config = dict(
    encoder_arch='regnet',
    model='image autoencoder',
    dataset='aerial photos of the United States (SatlasPretrain)',
    train_examples=101725,
    image_size=48,
    crop_scale_min=1,
    horizontal_flip=True,
    translate=0.12,
    bottleneck='plain',
    downsampling_factor=8,
    encoder_norm='batchnorm',
    encoder_activation='mish',
    encoder_channel_attention='se',
    encoder_depths=[4, 4, 4],
    encoder_kernel_size=3,
    encoder_stem='single',
    encoder_widths=[48, 96, 192],
    loss='mse',
    latent_channels=32,
    decoder_norm='groupnorm',
    decoder_activation='silu',
    decoder_weight_standardization=True,
    decoder_widths=[64, 64, 128, 256],
    decoder_blocks_per_level=1,
    decoder_block='basic',
    decoder_attention=True,
    decoder_upsampling='pixel_shuffle',
    init='kaiming_normal',
    residual_init='none',
    optimizer='soap',
    beta2=0.999,
    lr=0.0031,
    beta1=0.9,
    shampoo_beta=0.95,
    eps=1e-08,
    precondition_frequency=25,
    max_precond_dim=512,
    merge_dims=True,
    one_sided=False,
    adamw_lr_other_params=0.0019,
    steps=4900,
    batch_size=512,
    epochs=24.7,
    lr_schedule='cosine_restarts',
    final_lr_fraction=0.05,
    warmup_steps=240,
    weight_decay=0.2,
    adamw_weight_decay_other_params=0.01,
)
Rows from block 6 of the encoder, named by matrix and row number. Rows with one number belong to one channel. Each number is 500 + 40 x the weight over its row's rms, rounded and kept within 0 to 999. All counts start at 0. Numbers have three digits each. After the name is the row's rms in percent of the matrix's.
# convs1: grouped (6 groups) 3x3 conv (encoder.blocks.6.convs.1.weight, 96x16x3x3), inputs within the group 0-15, a 3x3 kernel for each
# convs2: expand pointwise conv (encoder.blocks.6.convs.2.weight, 96x96x1x1, transposed), outputs 0-95
convs1.44 104:505483500493582443481529468470539501483457462476472496437485501490513518472457460464418456457581484505585528446458465490562565447476505521489448538468571500494525497441473456557573513382519523498520482493537503422532490505469512529575495520481556602530492400466523549423471534514490471473564472479463439440503578500452499475495454531456458512478483473523538498498469563544450457489551522520464441489533496462520474522497530521466504
convs2.44 069:497541484443470539408604489534452520516478451486582479585551508490441496428459511512545516503504498456580484466472514446499463520475477540456534537477452554496579566472477499509422500486494548503480499496449515456485492519471552492450491440445543538541508448453489541480495510459576527534
convs1.45 112:483526434507458538501548457502450464473510458491489569506500502507518437526531582499462495455448611494457481512502486473519530489468520507497498493537476475503521502486516497440476488528542503541496517413481507492568511513509467526414488566567491488527455587520470427518522533476550534452499532511471521481484517527467520489437480452444383493497565594511498506498483490468489559484454463492533509479501555474459467512531462465595665
convs2.45 078:477521483443491500438514458601567466497552493512486504529508560428530508493541493506442551563545546516533573496564531519559473514510517553517456543552436532529485526548571551472444557630483514498561490518485556519527521514503519525485493491501524537505486506519443510483534500463569494426
convs1.46 098:515474532498630492525425551469498511475498524467514523496542474490520552485507524509495477486583524485467420509511482497517563476532492517491537488484433520600527506525512524366414494513593475478481502486567467543549517465460544435413517385527505511530466544553468473477486505484455429433477553545528602506523512489461428508464465508480506495490489514491454526498463509544555553467487509468511538498495442517475506494443501482526517
convs2.46 074:537378518509424525589412565470508595503585560564473474569496473490447510520444516472501468462516506437468498529455469451503488520517498465473485491499509505584532501501476524511499464460478488511545459448478512487500519539515496566533535490504528485513530543520474474499460585510408541524
convs1.47 101:500493495516520449459534523477474431423533545502492443504495533532434554499429479498513509507549393516658597489499482477508452474474469478492470504483595467457476505499472482526519502520464510485485482507467530420449519501509523447556502533460505467488522455506500563526500511560534522627502482479458497466516567484500607502490472483487502543478517418518572515518480522503457442510520517523494481485468479518505522482433605542462489
convs2.47 096:540529492547509503481550480427504494546442429491479545456538530484467468462488583449538483516518486532501507501545474555526509524467519505527521458426480470438522471542494519570526544518470443531468533482486541539460575490510472438556458514479563508491582516509526613503560487580547537573
convs1.48 117:482486508468472558501500474519482495515562614524510512495510522518429586467474523510501496511452520496403594477481441464624375488457455505549516514483585456496490491472512475559387452481528508496504499499545469503479533493498520428527503509500510526495499543414492503507469507463490489604508554468490500502500495466462556428509515510513561461503435572497479488497553433488465502517516515500490515506461469551475487531535411526449492
convs2.48 093:521454597472507478492489567506522563515648500457531557444441545475542513556480521531549503484442506522474468501488524567453497532488543490387485508484500516474486486502535517540600522477485517519455492513479456450481535451437511523510493426450535519457475565510503531505444520512470471499
convs1.49 094:481513523507506507481520520535487459504632474515518519488447493493603541453511438528499488518580565482584475517523508451474511510468543475489518534660449531476512542553529535463511495475479506464497514439489482384566522514510565414500523505465462478439548515514490477519436504463532500555532454494485503500526426538511472546500528480515462487478577488491553504492456457534565510492526474486566568509551461534486500503493494486444435
convs2.49 109:463419463465528439475524528477464473438485472448461423522487556512541488469502501536521530500495482484450516561484462420506489535489548464484527470489508492455482521530484402518492557493552493516438491481522507583466408470487478434464480542489529549552520455388560540477536419479478523507
convs1.50 108:457515495476505592468469554525455510473449583521515510489521468490495522513580498520513500544475605522510478492492461519484395530483470484526460452500625483498517528477503531465462501494415500487520457503439483489531546567522501603440513467501503502430507410349530520474457529479496599498528450482504470526474481546454470537487467447512452567501553504490453488524454574504447503515492519507462533468485510492483484510510463524509501
convs2.50 089:450495530485506480492532501448515500519511435524506501520513479492473514516517508492511466480439435466445461552514449498593525471468538537466449470525466479583508519485458496494442450526438571502474446523477503493448488516586512471462501494578597494455503549529499659513519544516527462548
convs1.51 105:508517530469466616513492563495530494521545597471488515503452477538538584457406575518504497498553463480511505490548479487464426499512498462455478529425594506515604497506506469545463472509471474476478467457513486395428493488502493485485487463477488463475458497434458389492496460502508418570504498539502494526522570498535511529480486492495573479490544500515603498492558481522556467490512505482446573523518550494513465504491458470504472
convs2.51 099:485475480508573551517486564458548497520502572498510563432562577506537536547492518417508502541500510508530513592563522462506457504526500464538495532464469516459502463537491474516593505576512448524559483556454484495509490488447432513520440493464534504482498463556496476497519464480573474612
convs1.52 099:520515477578510580457564482485494469467490516489576575477521509492543495522682576503508535489433481498524545497490512562520419466443491505492475501530513517551526501506475477492506523469471463456462482542526503547462517501461490562500494444471471511491520472420490579485502525541513444521517553550486518481536590472496491461472470455515470424510531494489501468492492463495372465496505492543480501517628517519550507533500444520514467
convs2.52 117:454616557485428467453490496474430523468532504481503482490507501497424510448476442584479520527489550505535553494559528515558504512487522478457506512595465542509481514474491514529479506525532447549550459498499473530530435419563489469484477494427551526415505510570556496454469551510469509454
convs1.53 095:486507493507519489520504528493516444490579501500546523502475552521574446435593564497499485486463476524526550453514518516517415521474452549511534570558547499570518494482494518503457502434466528523527519462541536467649497494469549525486494474492496439505520465432459537517452520509452601545457521462498503560500480504455474477501534514522471488521598526466552485449535498477470378475474496489559447493506493470495542463513481411539447
convs2.53 090:468496474437479431529450469466498533472561528482468453499460394453477503492561503529551494452481554496474500548464443561511509446480502484481479444527496566513476442500453541543488571450561501462514458497466471501490483444531520552383529461523531463513450567564485435469539486511461536479
convs1.54 092:497493489498549478502489512493516521512508430468451509512484498499504495518461555490510493493578455468470502527499513488481636522534535513440553484479428512482489456507492450573600469551586523502485507415460534456515469480523506443581456525527508509519479536656465484515500501512482448491510565497472487468474611480495530443515487554471418435479416516505517493486565475500525488508520538470491541513470460539492422517564557509500498
convs2.54 107:491500485428502482536463453513482509561496503509466513461531454424499476523548551468489516529507437615527550503514506468515444485548431438482557461528581474453481481467509467537484531520517426484555530471516472478490489543486502412563575517501452527520564469538431492538427470472447547475
convs1.55 098:492498539530442466497455485531503530500504439462502507475482492526492489477529515495519496460532530508493508461458532461519524580453522497506468478481414500543526513519537484555602493500555550533512533394481503478522466480490480546454485514485495502437472582529436518472480465490477459449519499492501507543527446559513563534465480499470457621469489478525551520514454680519476483482509486497532469482500450496524507505640504448590479
convs2.55 101:497489444480472484585453473522506472530495515530424458540525380441509523567502504534527493488519506511482483507444514397439432469488480569525507547538467505526486514454569447509434485539502604473509498496511507502457502461541562489498538468580449460493522478483529439471499514488580515526
convs1.56 091:530575482537530547493471572498534518464509489492440528488536465471497491452538551523459501477504517521561529445514555459519506536532527499499502557526577486533547505485491514568511486483506544540533496527448477424502484437476527539476507560500460504479485483556445431421533582515577515549471467582485491518510530568488455502468514526488547534477488408484507492498523652487478439532520520477436555543591527519517519532592512477503437
convs2.56 100:555537492542508509556459579464512511568472519482469468442530530554464498494492441514417492577499526509490472479449548424491399455572508459495514504537521506539456519507513475555479519554475597498484430528556496495532440494567490483551448553498468461490479431489543544529456518516497488552
convs1.57 083:468498485501459562556528515504513533448461472485446511511513481503405487540496465514484478471479435451473500499565519554562519488464499507523463487458494457544497459470498496572488562519535525481519478565490522429533519490511471548431492443463494591477490538593560430491503460501435420474473550520513465460519585520478500429466479471496386509508503501503534522543527544499503534462463476538556485533525482555521539577593509454604467
convs2.57 099:491556430503488518516434545498424511513523518525518511496486424466420487520460451502484537501517443545491502485529545479549415475527527495624522471500492504469459442482535481524466479446442574487478477426511489512519544506497477422562481505542467458472489452407490466439532568507523552524
convs1.58 102:512502464505573491521471458451446508520491459473500482458565519541438452509532473508499488484510486490482453495511517510618472489518500493533511457494505516491503525468535499560559520504524497534501527538485541577506522439470445644527481530513463629493444441534518582479495481492399543499505532510488492494462539506511522506495471501474305467536444538510452490519511485493472495500505501489525497500469536511543473559582481532497534
convs2.58 108:552541463459471560457498508466431552464503482466461521495495419489505468400457491510486498506448503488520505525544407539512474503476470542495489493492604471436462470476465545515438491522409473449541587473435465487477552509569463464450485504551476515489472486514457518533478541428469539469
convs1.59 096:470496499456421522485633522501486480513494555479583518484473502474547525456470521543533495572567495534608472475465517498502485481410475509508483474460499507743529534501524519514452517388472478483457484551482472433469567505530498502498551475482505522495484525485506463490484490489521442518484514524484495507467488490478439462499529487518536505494478532531498546499482503539520501508515498523467545509589503533520496513531496491447479
convs2.59 114:507471523493550477479474513487495494466535601467447524528481553466574505437511486548428546469488496507478487561525507474517522471525600420427495504580477501540471562478464515502506471506487493543559421470446430560466465506534465468523446518456499426494475469477545576447535525493476476542
convs1.60 115:558491448482586423513488473468507448501525442484489500495427518520575526478415498485495478483432377489535506492549527490440540522551507472490499540549444482489451493587472443502527466523519527472493537456510493399474452512423483432524503475486471469488455591550467451474525444502478471499494493468532498480575602468511462490511512455495574393511498489534538508506549428503564513500520474479513534528483523475528510501545549480544497
convs2.60 096:463421459475583492488473454468512492484513518485470582499526493517525537520509483508526555473508483517492476503480555487475442575598452495521519543491463515485448422500473565568566497445582420534542488456475531476529456464472510572559542502494483506456539561479516488512595451505529545513
convs1.61 097:465496479507467475486570465486505477502428493483578500486464464528491464447516490498545492514478496530593477524564512533564518493453584490505521501452498493537459514480492532565508482478542475481465502591472475457453524457508480503528490408583475515496488587602487369513485449478463499463497496444490484451471446518523475480503526461501505407500541443510525510511430496516612551530512517488455485525465547498532489486626497490495538
convs2.61 090:507521450454519463552400478477466523458470510536426560518528510516492430426480561534497489432520454507480491520493525521467577549501594499555552495472491458510516489572441480554558482481466449447551451480523506484445476526571502449519594506492574485523503504474513516483472548510557502529
convs1.62 096:489490482533459416489530505497505516511473470490479521499536496516430493557475488477495512474474420488371518526525540559510559451488455459478461454492429494516567482453458522519557519498490445524454488601663499558496506475485443484554450448449483533492494460511541506504523490513456525453508517480476472428476531421483582500470440473464543451495461507493463504489538455481473513528486506523473395494466466506482518546535447545437491
convs2.62 095:503525520479491539440466517457439521520561477494484477481507434505489507498417479442560480491416459492587549480513534516481526568531482467457487513503594576449534517520517484477578475521507423456514535498477538513473534465450526517543527464500471466511454503449459402518444562534432525452
convs1.63 098:445507508500502494489468520528517509496427472508561499511547472507469499516599516482445505537490542466449571522434489485479453501438476534542479458451432479521489495408524457450560490478467498470525460461431489477516475567508525587448473493405499496473531471467493542482502538577533571511483546536475549474484520455499559443478485488504469703473451492504517498502502598513522506476490510507495492488463480481488473497468544455489452
convs2.63 097:510539497528435519507507514509527498473467523501548426520481526513512524579583459492516492536482463525470461473549546555542550488425563554469520488466510563474459586496609506462508518545430620408465540472487469502468457479496570561478531472512515484503550462509486507512452496510502507510
convs1.64 108:472410463488513520487490503482532488529482586484563436434455436439583477452515454492443471456585455462494521483464484559500517525553538528490539511499427534471584487455507494532541501541579478428501460532515514443503462543442531539436433442487485522490462448496479561414475545525488466541459620522478509443491567562466536495476494536520519520492494533479495477426547485471435460498486512494504524505539528516517509519437528515474518
convs2.64 115:495452478537562545577471528487540571490524510520455596481509459460620458417488523579475510494499495448524487437487443487449538543505478497523494540554527482489539531526527489564472478535489462481546545534535555522494507562455457511519454472518517529592425508543425513510492479512484477512
convs1.65 099:496467510471506456525521490499489472498416456518516544500557442527435513486510492498504547467523491539541561510477487509406497482432514516485494497489518501437522512524537502553522534542449495491503497373549522569523456501455506504421484478496467462483569657461443518506490493447508561521496454394495534531450498485552521531505503502490418512530448580485476479486442461514510475471511473489497413481543380526554521491500524483480529
convs2.65 100:504544595522516473459545535493466391492457474522521479449456471464511564472511529620510603521464476484451495480507521542469516467495553433462494482466503524561489524483555446494517509552509492505465509422544447484479484486463473508457435518520463482529477418532556476516454519583514485509
convs1.66 099:513514494486474509476518513481442501499650544492521556579568518525396496492449460460538490501439470473470458525481536464448453508493526464497503510423556490499557536472534542512470483424428517568474496429496494477459509550513591435481516525441512499483491529523525462454480461450526551456437466433493475518452546494531451483473488480475519502497585488509544523466564548545578558515502472506506475475422443496535492456517510461499453
convs2.66 100:569552507477534484462487491523442443527478454500497430516498523478483526469562474538536495524424459468522570485526523462514484420484498433448558570448506506503474493515521443426454536444494495469550473494538489492583541524513563475483482595498516501461527532465540482491525499443475605427
convs1.67 107:512520498473512362498567519478517469493609465474513550501502495477567506507535458505487479496471510509428413485500517475549452490569459508508513514427538518570498485486507497477508480433456488474500519465537517398509497507465515606541470517472494487471493566517506453479457466459501573517481489476463500454497520517462412496478529491480540427496587425484449462498462514503433553505480477519415572489401478479514459480536501482557527
convs2.67 094:564502470444511434560480478444513492548477495470472525481477568518502483514481405474474479549508469491526532501549493458517452567516484548492548481496444511493546570539451444630463509488511530486490445541574508492488512467599522502453555568584537510501492487469464529461492501471502487426