A small image autoencoder, trained from scratch: 101725 training examples.
Rows from block 9 of the encoder of a small image autoencoder, named by matrix and row number. Rows with one number belong to one channel. Each number is 50 + 15 x the weight over its row's rms, rounded and kept within 0 to 99. All counts start at 0.
After each channel's rows are labels from the 100 images, of 14848, where the channel reaches its highest value: "top examples" is what is common among them; "patch colour" is the nearest of a few named colours to the mean colour under the peak. Only what is clearly more common there than usual is listed. The data: aerial photos of the United States (SatlasPretrain).
# convs1: grouped (12 groups) 3x3 conv (encoder.blocks.9.convs.1.weight, 192x16x3x3), inputs within the group 0-15, a 3x3 kernel for each
# convs2: expand pointwise conv (encoder.blocks.9.convs.2.weight, 192x192x1x1, transposed), outputs 0-191

convs1.30:49 52 57 44 63 43 41 60 62 58 59 50 42 38 46 36 35 23 60 58 59 58 86 58 54 30 53 48 46 44 55 99 67 35 28 37 56 58 65 57 16 54 61 31 57 58 72 60 54 89 48 45 46 35 47 53 55 44 21 31 61 57 47 66 74 63 58 23 69 65 64 58 51 58 63 49 82 65 60 66 64 67 35 56 56 93 50 45 39 52 49 44 44 36 99 51 61 75 57 46 40 61 41 36 69 54 38 67 47 54 58 41 62 75 56 44 61 49 54 59 56 17 75 41 47 58 53 53 54 33 62 54 48 47 48 36 52 44 66 59 54 58 63 54
convs2.30:52 23 58 78 63 72 52 45 38 60 33 46 47 59 38 37 25 58 71 56 36 57 38 21 48 69 14 56 36 66 54 32 41 41 26 43 70 46 48 48 51 47 47 30 29 86 61 38 49 48 58 30 43 67 59 62 41 27 35 55 56 36 66 56 46 57 48 55 17 48 37 41 57 40 12 37 42 45 35 54 30 16 45 38 19 64 15 40 65 47 33 25 37 51 47 38 66 59 71 50 45 50 32 83 55 66 54 57 33 64 66 43 48 62 77 41 75 45 24 52 44 26 55 60 55 58 64 49 17 57 60 60 75 39 65 35 31 23 20 41 51 45 41 45 44 56 86 49 74 54 59 34 76 31 31 29 62 38 45 34 37 46 44 48 48 45 47 49 58 37 44 46 34 39 39 51 76 52 38 46 49 46 25 46 27 54 46 31 56 48 42 38
top examples: building
patch colour: white; pink

convs1.168:52 61 52 56 99 61 52 62 65 39 56 45 56 88 58 39 58 46 56 43 56 56 50 58 62 67 62 53 61 49 69 27 71 54 69 57 47 58 43 70 59 52 64 52 44 46 46 40 63 17 62 64 68 56 44 36 21 29 99 19 26 37 28 49 53 33 41 84 36 43 28 42 50 45 46 55 38 49 54 38 59 43 53 57 60 32 61 54 44 59 48 55 43 47 37 52 46 46 43 41 50 60 47 00 61 58 68 56 35 64 54 53 28 73 52 66 46 53 46 55 53 43 55 56 53 56 46 50 51 47 24 46 42 45 50 50 32 43 55 63 37 53 25 37
convs2.168:88 56 38 36 67 36 51 20 24 45 49 49 38 45 30 52 47 28 58 60 47 67 72 41 44 71 23 44 10 65 53 55 56 44 36 23 35 54 66 28 56 60 63 58 37 66 58 29 27 64 53 52 48 63 20 55 50 51 30 31 43 52 73 77 91 72 52 42 47 77 43 28 39 48 57 62 67 34 62 45 40 38 48 67 56 32 65 48 35 53 42 61 39 48 49 43 53 27 61 50 71 46 62 79 35 34 34 39 40 51 40 55 45 33 71 27 47 30 50 16 54 34 31 63 59 60 61 47 51 26 44 47 41 33 36 63 69 56 31 37 44 44 78 75 42 37 47 50 34 27 67 41 61 71 53 68 41 35 37 53 83 42 35 42 43 40 41 37 38 57 52 67 31 45 42 17 42 41 53 35 22 32 57 67 47 47 62 72 30 46 38 49
top examples: building
patch colour: pink

convs1.39:44 46 46 42 99 50 49 64 40 51 52 60 47 27 60 59 53 65 40 35 62 38 99 70 47 58 63 64 48 41 60 15 33 47 50 49 62 45 50 61 45 54 52 49 51 44 50 37 46 39 41 43 62 57 42 30 63 42 29 65 57 30 61 39 52 62 52 54 61 39 56 65 43 54 47 44 87 69 54 54 53 57 58 46 41 24 24 64 42 52 16 48 50 24 84 64 23 45 52 52 48 67 51 87 58 52 39 71 55 52 38 67 25 63 46 42 28 42 33 45 45 29 49 48 44 64 45 45 51 60 15 54 63 37 42 40 48 70 37 80 83 35 51 62
convs2.39:68 28 22 37 53 57 17 39 42 48 47 41 47 51 52 33 74 49 42 26 48 42 51 34 61 68 52 58 53 41 28 67 50 57 27 52 64 24 56 41 43 68 61 64 55 74 45 45 36 42 63 40 58 49 18 60 72 37 47 28 66 49 40 86 51 50 62 63 45 62 77 40 45 59 33 53 50 14 50 39 39 56 59 50 40 41 82 42 63 51 38 12 53 33 42 35 68 53 49 48 54 57 47 70 63 57 71 55 42 71 35 57 54 60 67 58 36 42 95 35 43 54 55 54 55 67 56 65 41 35 56 30 26 51 56 44 52 66 41 77 33 56 42 61 26 54 70 41 54 31 59 39 52 32 32 66 40 77 33 62 51 61 40 53 76 22 83 33 71 32 52 31 66 39 68 65 64 47 30 54 59 18 45 39 35 52 56 42 75 33 68 82
top examples: crop field
patch colour: black

convs1.87:47 57 61 51 37 46 39 35 51 50 44 46 48 42 31 58 45 42 52 63 60 50 99 46 48 55 53 43 45 51 43 99 44 48 40 50 56 63 59 35 61 53 52 49 52 52 41 39 41 54 48 43 47 52 51 31 45 66 64 42 49 52 43 41 39 48 45 53 53 47 44 45 50 45 57 48 48 42 42 47 57 51 50 56 46 36 38 54 52 54 47 45 54 45 57 42 50 49 50 45 61 49 44 81 61 46 44 50 48 57 51 49 30 59 43 51 49 57 60 54 58 77 51 58 52 63 54 41 62 55 00 48 57 66 56 60 53 48 54 31 47 56 61 54
convs2.87:55 52 76 42 41 47 47 57 41 27 84 50 52 54 39 39 67 50 22 41 48 42 22 69 47 47 67 59 51 49 48 29 56 44 90 46 50 42 24 63 58 47 54 69 55 45 37 46 48 35 54 48 60 67 28 51 29 51 46 53 40 53 46 19 33 58 47 47 44 45 52 68 30 60 61 60 42 80 40 66 52 49 45 54 73 53 56 55 41 51 40 42 44 42 43 50 55 69 52 63 44 11 09 83 45 47 31 57 64 23 66 76 33 69 23 52 55 45 64 55 48 32 65 42 40 40 43 57 69 52 56 50 69 34 35 50 42 00 72 59 53 35 79 40 66 70 51 22 22 28 36 34 36 60 48 47 47 70 37 40 69 46 52 70 49 77 60 66 40 46 70 64 46 50 49 61 37 53 86 61 40 51 30 32 38 40 60 71 60 38 76 17
top examples: building
patch colour: grey

convs1.3:43 30 44 55 30 44 60 63 64 41 42 51 44 24 47 44 48 55 68 44 48 50 99 37 49 39 47 45 36 45 37 26 49 41 55 50 43 44 41 50 25 55 45 47 48 43 49 41 50 50 50 38 53 48 63 47 47 57 99 43 42 43 45 56 65 42 81 68 35 50 73 45 39 30 50 38 90 47 46 40 59 53 52 51 55 12 40 45 45 48 48 24 51 38 17 63 56 49 41 52 46 48 43 93 39 57 46 47 47 54 44 42 74 54 45 32 40 57 55 57 45 46 67 61 68 51 46 49 53 60 57 43 54 47 54 60 58 60 48 34 60 59 62 37
convs2.3:18 74 26 33 55 56 34 22 52 25 37 68 67 31 44 45 78 60 28 49 56 51 45 39 49 46 68 27 51 61 27 67 64 43 31 47 57 59 25 32 67 37 44 58 04 34 47 34 39 49 34 58 60 53 39 66 29 24 34 73 63 45 25 63 34 44 37 37 53 35 37 42 45 39 48 72 48 26 55 45 44 63 55 47 45 54 28 53 38 56 54 70 37 80 63 82 55 61 66 37 40 23 32 65 35 54 29 32 51 50 51 75 57 85 27 61 53 25 58 35 47 69 54 48 52 59 88 33 43 40 59 29 30 44 60 14 48 59 54 52 76 65 62 49 05 44 53 46 46 38 77 57 34 63 36 55 42 33 31 65 36 51 41 40 54 72 68 46 54 45 61 40 34 51 49 56 58 51 40 37 53 45 54 60 37 52 62 40 52 43 48 44
top examples: crop field
patch colour: black

convs1.140:49 62 66 52 79 54 52 50 40 34 54 52 60 23 59 52 48 69 42 59 55 59 36 66 54 59 57 45 46 46 59 93 61 47 64 57 62 62 52 67 99 61 65 61 69 45 36 54 30 61 35 27 45 22 48 54 45 46 99 48 48 41 41 36 43 43 45 14 62 58 67 57 45 39 42 55 99 58 50 30 40 62 47 53 44 14 59 37 46 48 30 39 52 54 51 73 48 68 64 41 47 45 44 19 43 46 58 53 44 32 50 55 31 54 55 50 52 65 41 66 50 95 47 56 34 56 51 43 49 59 46 62 50 70 53 38 36 40 48 60 54 43 50 47
convs2.140:71 32 20 47 50 59 48 48 32 33 60 43 31 26 43 16 48 42 54 51 63 40 66 37 50 53 21 26 54 69 49 40 43 66 36 55 37 56 64 38 27 51 84 41 50 50 46 71 71 25 50 23 44 82 33 45 54 37 48 62 38 55 51 62 79 72 43 39 74 48 27 45 56 55 38 68 75 28 55 53 28 70 80 37 61 64 47 48 50 37 71 26 51 21 64 53 68 40 62 51 46 61 20 29 69 31 29 49 63 54 25 74 75 32 63 23 56 29 64 35 48 35 67 59 70 71 63 43 46 47 20 57 67 25 83 30 50 45 41 56 61 50 54 56 49 38 70 64 50 51 52 48 35 41 44 57 47 51 31 46 67 61 46 29 35 47 44 57 45 63 66 43 33 50 59 21 44 21 31 34 51 65 47 49 37 61 36 54 26 45 44 53
top examples: building
patch colour: white; pink

convs1.105:50 47 57 54 45 55 37 55 33 54 55 50 62 99 42 48 59 50 44 57 55 52 34 66 56 46 54 50 48 35 60 99 56 46 62 46 41 49 42 51 70 56 45 53 55 44 58 42 58 50 51 47 48 56 52 63 50 56 81 55 50 53 51 44 58 46 50 23 46 40 50 38 54 61 50 61 00 39 55 52 40 43 40 49 47 93 54 44 46 63 50 55 68 49 00 45 56 45 61 56 45 38 60 70 52 49 48 39 47 55 43 52 97 45 65 53 59 49 48 43 41 00 39 45 33 51 78 64 59 64 99 61 72 47 64 48 48 47 55 78 59 54 44 52
convs2.105:64 29 33 34 45 50 70 50 37 47 35 39 31 60 42 34 67 52 27 47 62 41 65 31 65 53 36 43 49 63 45 58 22 28 77 49 39 63 81 42 38 61 54 45 53 60 36 43 57 33 58 56 54 35 49 52 45 53 33 66 11 35 35 47 53 43 67 42 51 38 52 71 59 44 43 38 46 34 58 38 56 42 59 36 37 44 33 72 28 71 67 44 59 47 35 32 39 45 64 48 59 50 20 49 68 36 40 69 65 53 20 41 59 69 55 38 31 22 51 47 56 46 45 48 56 52 63 48 52 41 48 38 42 27 59 40 54 15 53 45 40 61 55 18 34 40 60 29 16 29 42 52 72 30 35 60 30 63 58 76 44 38 40 47 81 16 38 37 20 15 54 18 56 86 71 60 53 52 51 72 59 19 60 26 41 54 41 48 64 42 67 76
top examples: crop field
patch colour: black

convs1.12:37 31 49 40 78 42 37 66 33 66 37 64 36 10 56 64 40 57 64 58 58 75 73 63 62 65 69 39 22 48 59 46 67 46 45 46 65 70 51 66 28 48 58 55 67 40 42 26 46 77 48 57 35 52 57 57 61 35 00 71 57 50 60 63 60 60 78 96 71 61 60 62 56 40 57 41 53 45 53 55 62 31 51 49 58 22 41 38 40 35 49 25 42 47 41 63 53 54 54 54 62 56 31 56 37 54 57 48 60 50 71 70 63 71 60 58 60 37 39 55 44 31 53 33 61 43 53 32 39 49 48 46 50 47 47 59 45 56 57 51 58 61 68 55
convs2.12:35 50 28 33 38 45 62 42 50 36 30 48 56 45 51 40 76 67 23 52 42 40 38 24 56 55 52 30 36 66 31 72 44 68 53 32 24 53 19 52 50 51 50 47 26 39 27 43 38 58 57 58 50 49 35 70 45 42 42 75 68 53 46 39 49 43 31 61 53 40 47 24 75 35 39 47 31 53 64 46 19 45 60 36 61 56 21 31 37 54 18 39 60 44 28 64 37 42 55 38 40 27 54 32 42 45 33 56 30 63 45 30 49 63 23 08 51 49 16 27 19 48 52 41 49 33 59 11 63 44 33 41 38 54 31 42 16 45 82 54 43 47 66 42 21 42 46 30 56 36 59 56 53 46 42 41 38 52 26 27 44 40 36 36 49 44 55 43 36 36 18 39 45 63 57 50 28 38 58 33 18 48 41 40 33 43 28 41 54 29 54 62
top examples: crop field
patch colour: black

convs1.137:47 39 47 32 99 47 61 56 57 51 54 44 45 03 49 48 43 48 59 52 58 43 15 57 55 38 48 45 58 51 52 86 63 51 39 51 47 56 42 63 59 50 42 42 43 46 47 50 51 18 46 46 59 51 56 48 48 51 57 49 50 48 63 57 57 43 51 35 47 47 45 54 54 73 56 51 73 33 65 51 50 54 41 57 44 20 56 49 42 63 52 46 44 56 00 52 57 71 53 42 51 49 64 37 46 49 37 41 46 48 48 26 36 42 36 22 46 42 35 56 22 99 56 39 53 58 45 50 52 56 97 62 57 54 51 42 36 49 37 82 49 42 37 44
convs2.137:55 55 51 25 36 49 24 61 58 33 45 43 29 34 53 37 46 22 65 53 66 40 64 30 61 77 35 23 55 78 33 68 31 66 46 50 48 54 52 48 54 42 57 53 35 59 65 70 46 61 57 46 55 67 39 60 53 41 60 44 60 40 21 55 61 50 53 27 66 46 15 48 78 60 52 47 22 55 51 66 45 39 60 34 43 39 70 46 87 40 42 58 30 36 71 61 45 64 52 37 39 41 33 00 53 38 47 71 38 75 26 48 46 43 58 28 44 48 62 36 69 47 66 42 70 52 48 66 59 38 33 45 62 16 35 59 56 42 33 80 58 45 62 43 53 27 40 50 53 58 63 52 50 40 41 27 48 46 58 74 65 54 52 51 36 53 70 58 41 54 38 51 61 45 49 49 61 24 00 44 54 55 64 53 60 30 11 41 24 59 55 45
top examples: building
patch colour: white; pink

convs1.29:46 42 53 46 54 40 43 51 59 37 64 41 28 73 54 40 58 47 38 44 46 53 69 68 56 65 61 44 29 26 41 05 26 48 40 36 56 74 59 65 30 55 61 39 40 49 39 40 46 30 18 46 44 35 57 36 49 43 99 50 52 35 37 60 61 59 68 00 51 58 53 57 55 54 46 42 45 15 44 30 34 57 37 57 49 45 62 43 42 47 52 43 51 48 54 51 38 29 44 60 52 65 60 66 74 60 72 61 37 43 50 48 38 39 56 48 43 57 66 49 71 83 66 59 52 52 44 66 56 65 36 80 61 75 55 46 52 45 60 28 71 43 54 69
convs2.29:46 54 29 38 72 46 27 37 46 69 35 49 62 37 45 02 47 54 54 54 66 55 45 55 53 39 45 40 58 35 48 77 48 74 44 50 34 58 40 68 40 61 62 49 52 48 74 41 54 33 46 41 34 54 53 47 66 60 44 43 43 29 27 84 37 55 79 44 41 25 47 46 49 50 41 55 25 34 63 34 24 40 27 57 62 54 59 49 47 36 32 48 50 57 28 73 79 48 34 38 55 68 23 19 52 34 33 69 56 27 55 59 61 29 36 52 24 72 66 55 35 65 29 42 64 74 52 54 40 47 54 46 37 39 72 61 60 47 83 64 23 45 28 26 47 24 46 21 39 44 28 27 72 66 66 44 41 65 67 37 28 56 30 52 57 58 44 31 37 61 80 47 49 67 48 71 58 62 42 59 18 53 64 57 24 61 63 36 74 44 49 50
top examples: crop field
patch colour: green